Weights of a small class-conditioned image diffusion model.
Training: adamw at rate 0.0011, 13400 steps, batches of 256.
Rows from block 2 of a small class-conditioned image diffusion model, named by matrix and row number. Rows with one number belong to one neuron. Each number is 500 + 50 x the weight over its row's rms, rounded and kept within 0 to 999. All counts start at 0. Numbers have three digits each.
After each neuron's rows are labels from the 100 images, of 14848 (inputs lightly noised), where the neuron reaches its highest value: "patch colour" is the nearest of a few named colours to the mean colour under the peak. Only what is clearly more common there than usual is listed. The data: photos of plants, animals and fungi (iNaturalist). In brackets: how many of the 100, against the usual share in percent.
# fc1: MLP up (model.blocks.2.mlp.fc1.weight, 1280x320), inputs 128-191
# fc2: MLP down (model.blocks.2.mlp.fc2.weight, 320x1280, transposed), outputs 128-191

fc1.664:508455477488429452452512527448477480511502480461543534507465398470436496504471407469526480518470470484446562563448459520515450502557407434373518407489449543470559608442476479405466452534500551
fc2.664:556572489559403512503448529527518525512457513405459453527533474479540485551537510508553528399504460582567500440571550459391433480536476449459530529542488492452520547454518546509510496521486473
patch colour: white (57 vs 5.7)

fc1.614:453498527473484555509487454489387473488376481491441405518508525480417546526498510399476478494475546478479501512487513508435414535490468499447427507492467473444494524524447496453537415484616487
fc2.614:576553460556496479480478449505574471459466455519480499516527525559473461490474440496595541518506494533493466515530448466531585587506455488435519523446455561539564464475464442468502477609516553
patch colour: brown (50 vs 24.3)

fc1.494:675499479538424499536478626490462457478563523471539477478454393517466521526433462451578530464549478512469591564548572491467426495470456524455512416543512559498584626471477554465471459533572624
fc2.494:545523516529437537445517560572496519495435546483386468491474551498508476571472508522525475473522533557648495554563518464342510522544521394541462465458490494467472501597398537476486503452512535
patch colour: green (43 vs 2.1)

fc1.749:617413532422433488503444598499479471474534474561611382471534412476519500483482433522424571421533470529439552650635537458478453490515544601532505441547359446576544451493477593521529482489559549
fc2.749:588542495476441475540468576429481463485523486552411474603579530570485557510524501551540518452441456466593488476513540455456523510394471566543551537469349476570521428526479583514464513475489496
patch colour: green (43 vs 2.1)

fc1.753:582449504481619505436496514521473486580375436508445429332533488467443501535460469532489464490568554533478455500486456507473515541413481668546531503480477493463521379594498594551458493442515499
fc2.753:552522558505499543516399521469480523471389497501276451513493535455474497614482506528463543385475491584658509542567574500357448485566498419505473593434480595472480415475494630469515482467530532
patch colour: brown (69 vs 24.3)

fc1.72:499465500551530453555451505513495518436450519507488470466489517601501491444489462490524479485475550485416603588432496640531542459515520589450517457496527554469601517607475599460542533528474502
fc2.72:495503499346534488504485479479500474488525538482533423530567436583496496497458487554490488537512583469548438516523492762554494490461480497484457517518471504452574543449505511477487524569530501
patch colour: black (47 vs 3.5)

fc1.409:490386556505488534438523384533519499540490530478565527441533483511521470514472489466490513457453473424499491417533533480519524514431441609509511466479491404467468699497563481498432440418537471
fc2.409:478497484511522532564536520458493546527529524505622531489533517428505528407500515441554457515476465505459597459493472518603564488442530414537545449433465417557492680485580444563526491470475432
patch colour: yellow (44 vs 0.8)

fc1.462:559493499556470482498511596586411524543501429493530471535495580418486431530437542531536510474515463439529484498467554467502430481514619541452630475536500562477409504528436532540532430517476525
fc2.462:445483509567451487510526585472460485544542536426516469422484426436418608542514513543450548452506451450509457531451493447472494517483489495501548514499627430512500502550465508420463483583491502
patch colour: green (33 vs 2.1)

fc1.423:528485405486662490412493549531456504507420394489421461421535532509465466506467504545459405514552469595375544475500424533524542521393510563562511467462522559460519474583475615588482506452521529
fc2.423:433509517539569457520447488479480520519535521472485442509489530481491492519503566535562495289443517508706418505532592544447495437499514457532469446508478547371470509500530516469498469454530523
patch colour: brown (85 vs 24.3)

fc1.451:482498532471531439496516470504522458545460497375553531420487533540527492548525556486523473530509493556526551508464444573327511524542553497492467504510575479449455539485570498522536522554488571
fc2.451:538507473525508488500622551524482498440513497429458559520448549461484508557530459467465545513498555437469473472531617691694512474549475319450482471477530386502481521542477583548478477488467437
patch colour: brown (50 vs 24.3)

fc1.170:452518475522584478519464522543461461464461506527557381524541522462506506544491447528447512501524584436634527533496416480535549558524476497477502442496457603496498470460503572442537515506556470
fc2.170:501492462425569500519507532480490517514513375553516529509569543350528460513500530450511460419480456482630535495499487488508434467492531467559506481476491472488460541481522418492500497471429493
patch colour: pink (38 vs 10.2)

fc1.368:514517526500553469437469553500483464610502462444494450487511505499487457487505413538501442502592546482414413454470463475443490587445445596517530497459564494467453494492536612540500475471523503
fc2.368:480442483548513531443558568427473548558533501546486451462432506497488490537488503455539489509493513501674562519561490504384475487548554458510437511499502667487539500525537651420491487401530472
patch colour: brown (64 vs 24.3)

fc1.357:605389528536451490542530491555473427516502560577609424580555498540567548506588535477471533460424549521452364497559507552487575485460436499481517442545466409551547487558487551412512429570433596
fc2.357:441491434515488515481454562496501521500449559601638453546434533582538479580559527486435505539468415454564521391384399590579481550457505526528497522431472514590509506509522494471542452446409565
patch colour: grey (81 vs 50)

fc1.498:516494500574509471418557467532447430450520483481554407532510509482448475530539450456446482334521527540523497526553420430522501553533443521489499439509423537547469466466526575454507524487538460
fc2.498:486513470435475507589554474471503511477508485481482489546463503450486505542535515455541511444528351529422531496414466552526504521523463502485512555550463449591432469476384453511526467455504429
patch colour: pink (29 vs 10.2)

fc1.580:414515479510543523471484442576550541459515530536492509580581657622469492477541497446464412525521494565454538500471417530491530447557460363480524519492499522488461446561497570437504514567501528
fc2.580:488471493583475491468453520595501526496462536528453607410418599584500483514469508526520507515585601581581398498550538439371603532531461537515481536455499543513521488539526477536505492530446515
patch colour: purple (25 vs 0.1)

fc1.446:389511469496522489377584493534438573562494472478392502443563591502378504460420494503454406487537538483465440423419435463511526554500516526429590513421479521451500416586540478487462460331489362
fc2.446:637554486551498502583473581504558490521382550605324449502509484488571467535474476429480468422509473567527448434580545440431448407500473471537458510428495586459490371493510514576526546508543505
patch colour: orange (30 vs 0.5)

fc1.713:491446596440501570485413476542503557509490430453452585532502534534579425462652525468516325546479479577426527520491495606512532493473468592477545498503558561521593611466464533483399506443524545
fc2.713:477618517530448492465473499575521526526497453474401526508492532535542516547576461540433477504482556471590508567624491592447448444468508534519555544488529515542487528450485507521433530625465533
patch colour: grey (76 vs 50)

fc1.147:478471480473514493423594565521491546568580467484466533549515341407459517485444490455592555508522580450397538461548502470424514506537543431401545518474452552537585456479444510434523459468532412
fc2.147:480507475555527508543457477486497568531415493467486486469463482462534468426528515465497476422429535503565562497435471524389531477480518605456426506430537496505505494490501500498519477457590468
patch colour: pink (31 vs 10.2)

fc1.306:588402450495514482531505531642497553438563486556520451512562427500482444475585504495470544461373632490557507425507508461556587459557534430429570456396544605529536441569500503446526457522528462
fc2.306:460576509507515503453437525523438518620458518490540439436471565511528510473600493548481545481568512591553600476475491518523510529478474562473512531524474522484498484435445589465550567435505435
patch colour: grey (78 vs 50)

fc1.574:511481456513440531445534580503447502505558520491474427422499509499484536531461453522442506459541591518483474522481438490575504444424436476496597473513490536486491505499511545442419431459468446
fc2.574:465535522445511525538529512563436492421493546486565478487460530422440568608449507468445425481495609503496461527435565487437484471480440539493484592540499526481507473499430561449491484502543499
patch colour: brown (50 vs 24.3)

fc1.703:532508461492577477473517635588476462467490425477503470506412541493508536547484474516560519469411481421530473609519412512532581500516434516507559535489475469532398525543475574489461527550462578
fc2.703:429436518457541457463488535481464472479601397541420536492505492530510504444472500530536498499527501399496485566551509500521424470499541515518484526508463539472477460464491593568478478593486462
patch colour: grey (75 vs 50)

fc1.395:603453511503485465493483633590489518492531444471508433489556475536516483457502476457510448460483518590400501549508491514491547498383521532563512484503522493492539514533454585469552469561501681
fc2.395:619532518549579519506308488533516511514400443519462559433536540490548490380548508537406493332590508530602617353560531469397458493501471472527425566372480577506471527508507588503505456519520505
patch colour: brown (54 vs 24.3)

fc1.653:598454551440537433529512552456574519529596593506541512388400468526515510494461421552478562476512530466536502628565571496483417418497542471520505458498541462399496568536452568472489482532493571
fc2.653:586610550454437413482508648428419516525396532458416525493557451522513537517466502617434556440455490503543523551497505533421434448487549501476440463471602453445435502575484555498389573506509449
patch colour: green (30 vs 2.1)

fc1.416:498529526501555562528524569520590425527521505487438441506513519505330431512473614437421464463440684546509504488524542514494435534466484535452374498605451498463472519609452493481534593464538463
fc2.416:515446535543488429490491560524533513482497500490524389512504505573414515535510518512581523575330484530486331444438457491511487603483450510497448526536520497524533570478505500591512453423490494
patch colour: brown (54 vs 24.3)

fc1.129:560510488530551422476496454489560526504467529463400518440473455539465476485485475510537406522508507554404505461426471524452512536433456539550528475500536468518500351522524635507452518407464530
fc2.129:531508531585520495498447571540421543544493466453458574482454484488472511493532541519536541395428441580645426506524532560385592460476489535576483547471498561481457354534561587525563490426488482
patch colour: brown (71 vs 24.3)

fc1.290:539478496566582455519428466522489543422524401592621399555514518562537464497451473545430460451378516442429602472595554583565454483498496484456532449515472522521552492564538542445509498446508465
fc2.290:520493496350596537537443533489468485503507473569500473564577476532506447544502477533526517613533581468511523455433478772541499510417514471553509461502431577411598522496597500482526517553497530
patch colour: pink (27 vs 10.2)

fc1.468:570469475527554484472534514489516450526515495468445501460577474379453521485504556392454460461418552466562433541489394352427456443515506464457512523462398498484538507440565521507499491506491532
fc2.468:501483519475474454500412505482489478548524509456542539501612476407489502451533478476503482603481657424480523473529492426573497425491515387473473427522541477393614535496566535529514490522533526
patch colour: grey (79 vs 50)

fc1.541:610466509518437525470505627446464452507540352505504349449505383465506560418405494463486546430555544501432486452472557453510549553451547600462513443540501537518503588466511555506496393454568536
fc2.541:409481501447379472385427497509549492532519383485467396491523518483470475501490499504475491496525475499540532504469395529424464538483488532519515467537457480493503569533509512524497489455510527
patch colour: green (63 vs 2.1)

fc1.334:541405523434491537536408533554477528420468549459468566469540543387498448434520513527597442531444487553545473505481460393491512469487483454462552430573579454424571469494429512519509471506507631
fc2.334:510514484534533487520614469456517530526581474462469570477620513485469496479437542490415506494551426485455572470490600447524516510452499430545563506460523516434473515442472455555509507539476527
patch colour: cyan (27 vs 2.5)

fc1.328:576575450589488497448500477451441485500587412493532549423569536509424564413467490524454580434476579499526489597541471486507590482521449509456541462520535491524436590486504533428570506402490525
fc2.328:554418523563570511488524450549472530509448477492472627477523498463457417462506534539544490528575474474524366527425397487468532443494591492498497457556549557541513458514485532470494535479483482
patch colour: grey (77 vs 50)

fc1.92:595493550572501545564451473552507520495480422390605496488527561592469481537542457520538484417470492533508548608568534486491544487452431523495550446500518427473579549489457551453488459537503673
fc2.92:523462519621493499497478513543500544543455505575347484492493506553549465489504575496484491470502481483592539490560463420515461431476487487539521465489461498528499362469507442514503449489474481
patch colour: grey (80 vs 50)

fc1.346:480559499519482464458594466535623451483417493506501470536487444561553592509508523538436547544361443465422458473394436469558562513521469557466602488440504563444490485480534516469362467508414641
fc2.346:557410537488477587426401455442434581486563517498567468511425469584520542492505546493523460526397616443512474520550420495532589474533456488464554457593585481487500538501546594451445473489598535
patch colour: brown (50 vs 24.3)

fc1.330:537427467506480472546522484475474429593424459502482426434520484441622494479502509468506476536605426456426543514587483354519561570523582522514545502519444478526488516511485552530507551543420522
fc2.330:468537454410549496544435517501554518525507459610512489442552543430495557465521534544494455548492573484520460483484591334508478449518464493467532508555491456473507525534656605458471365506522498
patch colour: brown (53 vs 24.3)

fc1.576:407513489488539481486457456547529541436498523546494509557571679570474481466532503460458355546494506545465542507484398528487555439574472377488517534493489520476479431573488541439521534600500480
fc2.576:493479533562462506432485511595501470547486561514473584420428640609477483542449489494505504527577586549574420501578519396369590503502480525495501556462528548487538496511493490508506485496494497
patch colour: purple (26 vs 0.1); red (25 vs 0.1)

fc1.457:577451521579549475508448501552530493461502448525577470555420518508518507460501432534483489408481522470442517491543488566464518499479484490466544489551534517468508476580533514457505517508464597
fc2.457:498521500644578496409440500550525518482465505536618522575493481515526540480463515444487542650490527481547524462461471596531469473530536481499508540458639524601497476558517563489514488469396509
patch colour: black (28 vs 3.5)

fc1.698:486515514460427476515498481481474536476495626622524467541574451673522510561537417553442602486477551526486495443507525561541454503486450606501368573529346457527563420510576522531497536570481428
fc2.698:525494512562484479523537459557526520503474560574460498586582478582489460522443460479547420571492499490484495513452428480451546576499464558487575488509367608559647427460538620493526535485454505
patch colour: yellow (26 vs 0.8)

fc1.663:511412546485522518420401499520538524500482401408503501471511477531485578519551429502473565532490491567466638516625521425464532452442479599496495468493497424507532564505474483449459480521567561
fc2.663:497597542521428471533528531539482477475451466509468437532540455485500473510482512542426531526494510418508487524505462472485532477468537589487433525542474504471541477488470531574428549532463504
patch colour: grey (77 vs 50)

fc1.735:527491486506498454489562547463469467592471432497442416489516463413464525490517453506493544434575561469437414453405511454530510534485534571431474463501533528455483439552516523493504435423522409
fc2.735:520495530458500498438447466544552418578551468522358438554511553507525503480456498424511521515455475476582578489671522441387413502536473476516489546534530523475488468471540585495576462432541473
patch colour: yellow (27 vs 0.8)

fc1.458:478418539504532483515477567439417441442453446510462469461516416482530533464505501497374534482529630437477522514512452498507448484404365535459471473538475575504448475530455563509522494545434552
fc2.458:489471548474474533500567536473493451525544444533529392530468508513485408508485508454564441504345448514574421547516519449545531427461415502433541461570534428521540581559486485528578542498500486
patch colour: brown (49 vs 24.3)

fc1.63:558483487501467512462546580470484522520514513500412462363548373438478504521423503543554492482554555476425479480499489443521471627405537592457559419486526463450504493491555565489481473360489414
fc2.63:474488518552443489397473540574493537635503508530367463412478562513489503482448522433484596552627618512528511501527445496472549578511466484448462513517463575421537400545533455554540515468491497
patch colour: yellow (49 vs 0.8); green (25 vs 2.1)

fc1.9:490483498477492485483535531540425509484447498576555462532495462564432464440503425518460456468486513502351530449474524522483510559490460552430487417461492509522504495557534516498484504490434446
fc2.9:497491502660583503445529507493511564523484417598572506622510518542500500443528517511570526568520471546567439504537426646567521512468510589497563458502563502593484526482536487535514505514410484
patch colour: yellow (35 vs 0.8)

fc1.344:485523512535423405478520563500525544541516524404443575495485474422516400454424544544630456421561560446485546484511587530503503507502480476466489530515510438494464524527451598455459467498514524
fc2.344:492438488434473509546501467476501445489496539422485494500534501477464581442480545564426445573516488501490438475513516480432468537444529421519505558489550550485528523479504529480452544454457504
patch colour: brown (51 vs 24.3)

fc1.705:493477508458425500612459384477393511549511513488491496502587429478494406472426545560553619496475512565491467417509411541584539469497520497478458518472441480464496518417475480505546600532487493
fc2.705:470526492513505591448486418472533476505542489545524513506602467519567507560512530497446410569455512483493538422474484502505541518476510481516520480554449505500594549568515528533557434465484431
patch colour: brown (52 vs 24.3)