Rows from expert 0 of block 5, named by matrix and row number. Rows with one number belong to one neuron. Each number is 128 + 24 x the weight over its row's rms, rounded and kept within 0 to 255. All counts start at 0. Numbers have three digits each. After the name is the row's rms in percent of the matrix's.
# up: expert up (model.blocks.5.mlp.up, 8x160x320), inputs 0-79
# down: expert down (model.blocks.5.mlp.down, 8x320x160, transposed), outputs 0-79
up.87 093:127098129118104119135151110118170105133107111147102134115125127128086107156127134136114099118108156143149083141089126136137118133120144126114130109154138143218163147122177144083145154102132120174106106130103100112162129129139200119149158100
up.88 090:140128153115080136118102074152166128160111147147113141136133090096123131133130120121102138114111148069132143121138153145117170124119172103182108121172065088141120156177139147109098163136156156160137129128137098111160166077148190138101136154
up.89 106:143109128136130109132106126127116171095158103135112140152199116135086107121134111142117101121135116138168140126158108091145116107129144140135143146102138116095135106155134094156151105154130091146141116170136139216137116144155145157143124130
up.90 116:143132148105102168120149123142176126154099103120141110144138155139122108140104144099110091123112180166138121116105141090144156115154143078114089155174100119205142142171119131152133127133146121106072099110097086134130093076109147175137133157
up.91 114:120091153112132149110107175107201116153114128129122149141120136110125119129150148142100155108128198149151139112110121136138132128121129180158117150113106103185132136098130119050151136142137134115120159146103113165131092092126095117123122120
up.92 091:147166115113094091122133136089125114128125109107129111107136111120136130116165137150110113109154114164117112142139088095122135107128188094123090083072145169079112076144140149140138105156141132137137137139150108128138155161096117144115122115
up.93 099:137123128137047141079147172130151119132141096128110133150148177130137138125143126215135127117157133124149133157134144138115116112123066085153128115112123102114143127111098099081102094168174166096116133156117087141091103084113103138125199117
up.94 098:129095180101117142156081084138136120123170118120141134153161102143118136115090115106139143118112117126121082178144130102125112123111098124113135107082105113102096128144160140116177130109165133162122137120152144127117109103162163142119131101
up.95 102:142144125157092122145130115121110133151162147132129102108119142137132132150131139130129145139111185118115079149049133140138120151103148119133142150087123111174161129105140134110111112122136132128141147088083078147168124097120123114109166120
up.96 105:149085131123126114151145086133120164095177126122151108129156112126096100143119131118117126142114183101134081157183105132116096116124189115127081123108139097130172143127130112135151109152153112144147126161121107171160105134136123108126143124
up.97 091:134136132095081148136117129145118116142109122124120123117137185148150113123159138132111121119135093141110158118101120130141124106127182072121126147140147097130111147140103136105140125114156121126147123097148133123106134021135148143117083099
up.98 111:125091181136149087089079109136174153129073157151129115142086105153138142119115116145108157129101127125135115131078134098148146117120134094110142156173132109137161107157106142155148121155114099148153140144111126143173107141098164103116142139
up.99 105:151120134113114158167048105160141128146174157140114151142147141118169136123132124121140132129146112095144100147158174104110120098123163122149109106076116093133117115164110125095131160148143088151122108154144118112142151122129123104122161116
up.100 088:129133093125150110148123095124135127077125107105116126122127193148150115106143108205144153122107152154150088165109102110148108150111121115119116134103131176143132119125139052172144117106106173126153124123091088119083082157083122132144131114
up.101 099:153129100156129106081120094115067111149105103120114180155124085148125117120124129112109160154156134094102137148141143117156120143139125087154159119109150121141093146103125134110149173112148130110140176134139107170121116099137135126149106119
up.102 105:152117151127135149115134200112165155132142123142162156174128132113134132163103122106115138100137187145168151123108109130130151150109134121118105128128123124126137138096112123094168180119125130080128168128167152125145126121128119127107122160
up.103 152:132100170065058107144104125112133101146127143151104155110148111123153137118129164124111115109015115131161119124130138103120160108141152125149118130102107153148091124130128121119095066108112139135103072134151126097090096150129140103100149111
up.104 097:162122123114144156143083183100174140088127139102150118174153109109098124139156094134089116130119136117132124114150140096128139114117169126123118157171123134075108125123131158092098120086148136156113142106190153155150095124181121154110154152
up.105 106:141108114116124117143093086177106159079105090112121146160140138109139130131102149117138158142150146117144151117151146129123096123141150134144124158122137117179103120086159102169135145147142129130109139133154144134114113063092074139122105150
up.106 101:135097145111159145115067162138118177175136114107119107173123084135095098104134112127124130113135093096140159149154113105135124110110165165123132141171147120125097112125131118175109140111153126167133141147191149116150160087103154140101131117
up.107 081:112113135136123114098122222119197121115083122103121111156111115144078120132117129130094150143073162135137115163117134124122142165138152087125132152125148138162143101127132161130134123093125095170134152150116078137151096143156162108105134130
up.108 108:151099104070130115129124126165148168131130110182155177148149108113140092147134133127170178157149129129119146150150190119145138084111132108120109142113136132124105134158133133123141145129112120128106085117149158092145106126126133140108100094
up.109 093:114136189108071107088125119127140123131139089126124107142132071116109144103181102056137153141095135110136131115147143103109125116134153131151130121133135123191157138109102183185125099109141103080086157105109115117190154145064133127129113127
up.110 112:089119126139115094142105128109147140085148112138070106140138148129100129160131126096107147136153112157097133151163150146157119122145128120162159151151154136130096155111162172101143076114143130148141163148134129172117086116116141190160143154
up.111 100:126120127165147149113072165139162165130142156175101127180123101117080143149082102143114170173106122074160128102157131124123159154103145083137132180206140120111148144076120146152126177116136130125145140136162106158175154103157148137134120126
up.112 082:113137128167118127151131125109090146114134133138104128122125130132142099120168089136090155101124091142163101116132099115136159140096188126104120106138128115132111140139114128124163108127126161156122147129135138138079095146147115112095131135
up.113 073:107108132119125131132092127150160156095144130154135143132153142135106101141121154150180135142099125108139113072167122101093143101125132163150127110137089130143111147060133119108112112137089127153132126179153151127168105164083099147115138102
up.114 091:130095134119119125139116110126113120127139117091126110137099164172143140119136130124120144133105098127160076116149114108121138111156147151123141134108138095138156114131128124142087113161133101113134119116103112170128145065127104071102133075
up.115 109:160130125151166132128092127139173150054136096126115099167119100159119132127132100119100171145134119183118123133139130112149135123156138105153162141143146122108092160125111125114112110101144132122143128146208135206130127120106160140138119153
up.116 113:168118134115112122121169148131127128117147125140156128128165127135142148113136102170140128098110159142115136165175101118136134117121152111069084134095125117124117100101107139112145121158140137148138142101162159135123137109115111128108122112
up.117 091:141155148132171089113124121145130153106171122128118118134166049095109127114157169134072110134113118177189112127116116130115115148123175128100128159107137137142086102098149144100153094098133127145148113135112119144106098123133104150152145175
up.118 088:131120153130124161108109138108139166159134155111155118161111093123101118099065132079107164118156152108144151175132144124080127188120153167161134175131151101124126084065122152126115127124154155138107144136148123144136144113099163136117082124
up.119 084:145104167108152117121121113088163155115165082118127151139153073134076132155111119105105119127073125126111139125103129100124092131112123175116121116119135113139162115147143160170126146115142129158132136104127100159169114177180169125108168132
up.120 097:132093150113150161123117140149138151161139130134104127161133086132142123086163112102085184127124107176160175141137114111100156121124150169151127141133150138167124124101136124126123121105158156188117126146163107123142102118085152145148110123
up.121 090:142144146101129136146137172167179107140123117103125090158154114138129126135118133090139122111141161156144142115108133134118122120140162123117107109166106105132140125127131159155131089158138097155089131110119119108125111109104130123111112157
up.122 097:118121082108139130140094116129134116166119108159110186124143112090078120119118124136125148124113116124168128102163161113131137166122110127116132108202096106132147150123132127133109113154105138151146120114149102140116091113159124144118150096
up.123 109:154125135131119119112163117147111103135150099131140161155161122113114133108124155144084192153159122161097104147150118114118126119153147114173162120126151154138116125110129099132136111161155114154115117121185106158120145128151110142128109117
up.124 099:130080134112138084102140101147162154105076162159148112114105130160092139155086133139122115129053153148116122131092130123178122098131117126094099103125147102077193114090150104128126145145134129159147144122072134153182131154137149132142138126
up.125 111:147106128094115094124155114149154130097127097093134124146135144100146114127134140091124092120102120126127107088113135095167126142127133101140110120154138127182114145077114204164144091080136121081099124108087103151174131104127104166098152144
down.87 082:137123172180084149158147139130120149085143123103144120136130148162142095135190118154121134117082112101163154126138115104142125198107146150123138123121167142137127129157119151060134132128131105104092106119153120178115152132183149117160088111
down.88 097:085122144166182144109143111149173152148119157124134114146133156141102098124181110088103112106108118140126140121126122094151167161123110090155144150105117145102117124123165118093107152113121139118120151139107167090099138098163157086110155117
down.89 095:165105147120107132137112118138086137186103159145109152131162131084100084164134125120105112133129160120157125138138151154145107154141117139145133152151137141115097155124139136145153145182137142097158115148124116085127164182118120119162099148
down.90 108:116136121142107094123161110131127109083152097128149171117107090147143133124070144138117052118087083115126128159125114125121144130130146079118196072140115129141140109073160144135137090157133120170158075130174128129098118153168160077143118089
down.91 108:115104081134119160147112091122054123082121118144121107135148095098144101106143126110132121126125130104149142142135113160156144159151140125104107147114119131154120115111117079104125119096117142139121163123154120152119120120125147141123121069
down.92 089:169117146080152140142120114123090125162124098155132119118136157129130137135146142157192108109145081156122125084127126106128088127119159120114144120162110163132113133153119178153148125119109117131135083113186111164108106180144123132184120157
down.93 108:105096127139115108132122142102157116117117146118125121131120103121093116106134121189143105106136166131137175161151117146094113119128162149146121140090147134143137124105094126204123148187115117136144112128129127137158153126132116115072176098
down.94 099:124114114134118150133101097123122143152102129126092105113187082122090117100116114113149111129138100139148166156147150147129152103114117105123108152112178106132109125125158131083145129124131159121122136136140134120129167107187134133089114107
down.95 095:099125109172144172140144112149116114164130163139140106112133171101139093137148120131135155113123134140156112113105151125100167104128087115121159127086145127158148133156157127168157163108135134146118126134121118148095140169126095157154141136
down.96 109:132089125142068131110132158151105122135122120138129138147113142115136116173100105157099103137122110074135150105109144141142103172137130112131150111118127152090119107133118153180129108153111151137110141104139121068099143125142123145120075129
down.97 105:118115114128100122133125138145139154128099134120123123157146150124129140106176106122092142102137133119110155106137144114134149097133085109175139150131084154115119118141146081109107140159082145099128186111101135127132092155199140101080144100
down.98 103:152142052169129098126091133130103144108178123162116147123048150156103137154163089124134132123113143098108133111110116115109075120119149114134074150111088124123138140139133114161158153103117166142152119127135137111140088117166147169167117116
down.99 107:089118153138176152175067128149144134156089107142097117143140115119122109104135123130107098126159122126112133131164151173153116106124106122155129111156159181125108144114125119152137150156107144107145116111117146126134155127117101163122111119
down.100 099:135145110137154102129125065162130113135122128094135142112119112096183115131099130168117152128128162061138118110122119115143141117132108138176144130107139088148105120128128139144132125136152151149108149146086133129131106120105140099167148152
down.101 092:120128139109159183136151129092165105157144129121079075133130125133154127118154148214146122137136107116149139120117125143121128160106111134137110156166094115125135133128145129141155160175130154127135131146128136074147149127138150148149176102
down.102 094:112113097101122161138139085158103126118076116121128105128154121110140126101153122178144134101107122156140107090109145150125137154100135096097134123101127145108124113112132162118155104139099140123137148121103119174135101146108119128144129127
down.103 140:105105099087113133112138167098138076124140113133098109112135076114178144144102158116090128098210132135136145165136111157081104129101138109142147113121151100156162122099144124144115168124142111111113103111146114135099104106147149118109147141
down.104 087:131121149202110155149150057135102130162103135137144134144167106145174112103151100162085120140108097096138123151106135097167153148115136115120130111126123161146129100115154159121095099126130156092124151122108132150108140140076116098135133089
down.105 099:093150069130130144141125105126143088231105164121107110129113104119141143116117145156141168163127149150144136141116155109100142073167199180128157122138147139127150102143137114193107118155145158117144166145133139078133130152147131148117160131
down.106 104:088134130139142130125096121158142121211118149088100153156120130142132101138132110147108107116108070134108194130172153121128142127138138115126145145133140149146141087128119114143093115137151150103110172137161114142105144109160162122089130098
down.107 076:151128140157134099096088173124146172134163123152092156117126113109136117105081121123119115141063169139121131181122148131163100095151132149105152138160133106126098112132111104121128097117123160134117155127118128144150143045095131144143152107
down.108 118:139098156088160096146131126155093107140166073139129136119131095117116164131147123099176159086110123109136128126112165098154170145130118151137109140150168120117113105113087141132096140129134091120110106119129164164117142147119111168154112138
down.109 101:129122127115108103103130069158128122133110135108133125151145088098116109110116143057110131128134074131159112120133116125136138096119130123128130137137091116213122108109052137103151151127155141119152142122123135122131136104021180114083141123
down.110 102:139133116108103162131124107138151123127095176123071143142118163119089131109155146125143096141155136124102119104123111129160142146156134133152115163114107119114130092120139149137154115082120118090132124131154155100145118141171147076147094155
down.111 094:079112122120111168163123077145122142145106157128102145132122129119169106123154088140127087157086121098151133148155136166163191152100109123117107179127136124109111097121120112126100117107150130117134125119089152112100089130121106128126139100
down.112 092:078115138165128157154108120154090129119150119131134137137123164113130122150128144139152119116153075107146077085124112133141094159190197147135120083154171163119155112104147113128122140152108109138128140137107158121133143121134057107165103154
down.113 082:154118117107170113141142115150171119119148101148129110106126150120103139125081132131194118110164160134159116102112121116102094119084106139102147138131172087126144136199117166176127132124132098162113089105131135133134126143081135135130131141
down.114 093:118122127132145126156137138155145159119140142134120143125134165124165105128175116115159136108146109108137111116136097145127131161117112126121143133122153133114136136139136158101128167121129122131158103104151113150131129223147108134166108140
down.115 110:082143129172111151123104100123118112205134132085127165134138096158145117133138130197145090153168066184142150145117127130134127109149161142130103134143166140061136087121112103138063158128139120083126185120128117066125140181170151119144143115
down.116 115:120131147126141147145111108154124128117143164150137130156129140057172127128137147160164138152140129110140098119136041162133156115124086129153156133102150175133129132142151115122103127125115141139128164121142161144118133182084178148157109157
down.117 082:131154156086107155081129132108114169141082160129096150133102137109102123146097190116071089126133147129140154133079118125119091126123125142105126114151136099114122148126142122109150129145127126119111129123142125092108142128119154124134121129
down.118 092:110130137136139100106107128136148137127112127159110151185126137119099116129136129062079166148111137141147156139148120136138174109138085116154132058149111115132164142135075108165135150111144152135142141134208143116136114069101188131112131111
down.119 089:140082115142112141124124123115119139136103172112132116145162099131091114105112079128147082130118113132138119168139112138151126135093122139146114134105125112121100143124155133106129127114107091112115149126133139112133125064133137113123177108
down.120 106:123131143138126100126118112132143132148154138108115139157109125125106111131116126075084158144107125111129184117149124124107115113146133067146080108169082115173146119149125121128113144136146128107111179120193128140146123037074166134125143121
down.121 078:111135127153110071131160086109121123130117093102181150103128122172088153175127173153104110082132122137102102169106115129110134115150161127105146138139109118144137158106144119102131106140132094134150095107131127153115117147149123162151127155
down.122 090:106126136130132102145129172134102129142142120121137109147124129075116131142140134142167138122126114120154119136143094152134076161159169116124137114056147162107100133145120089122125136081127087146088117139140145119100128157080113130164124132
down.123 100:111125137138148161124146122126139109106123160131152099121165120118126157119158152153122137181098144142114142169123152138114112084167136160141132131158128104137116109125150141099149124124140176142120132130157104057102125138146128125137165101
down.124 093:166119068171120108134114106164098127116166102133140145131102143171179139146189127128090094139095151084142139095139104113103086141137127127120162132113133158130129121169167146125138156110110128127123111121181102128124104128148145124165076105
down.125 103:138133134118113106113131112193145118133122117131162129123152114101157117101078144104129076119166087134121150144110131110120109088120147135092194185176122176154120145139125115115127124116146105126159114098141123130139122135049186089139147131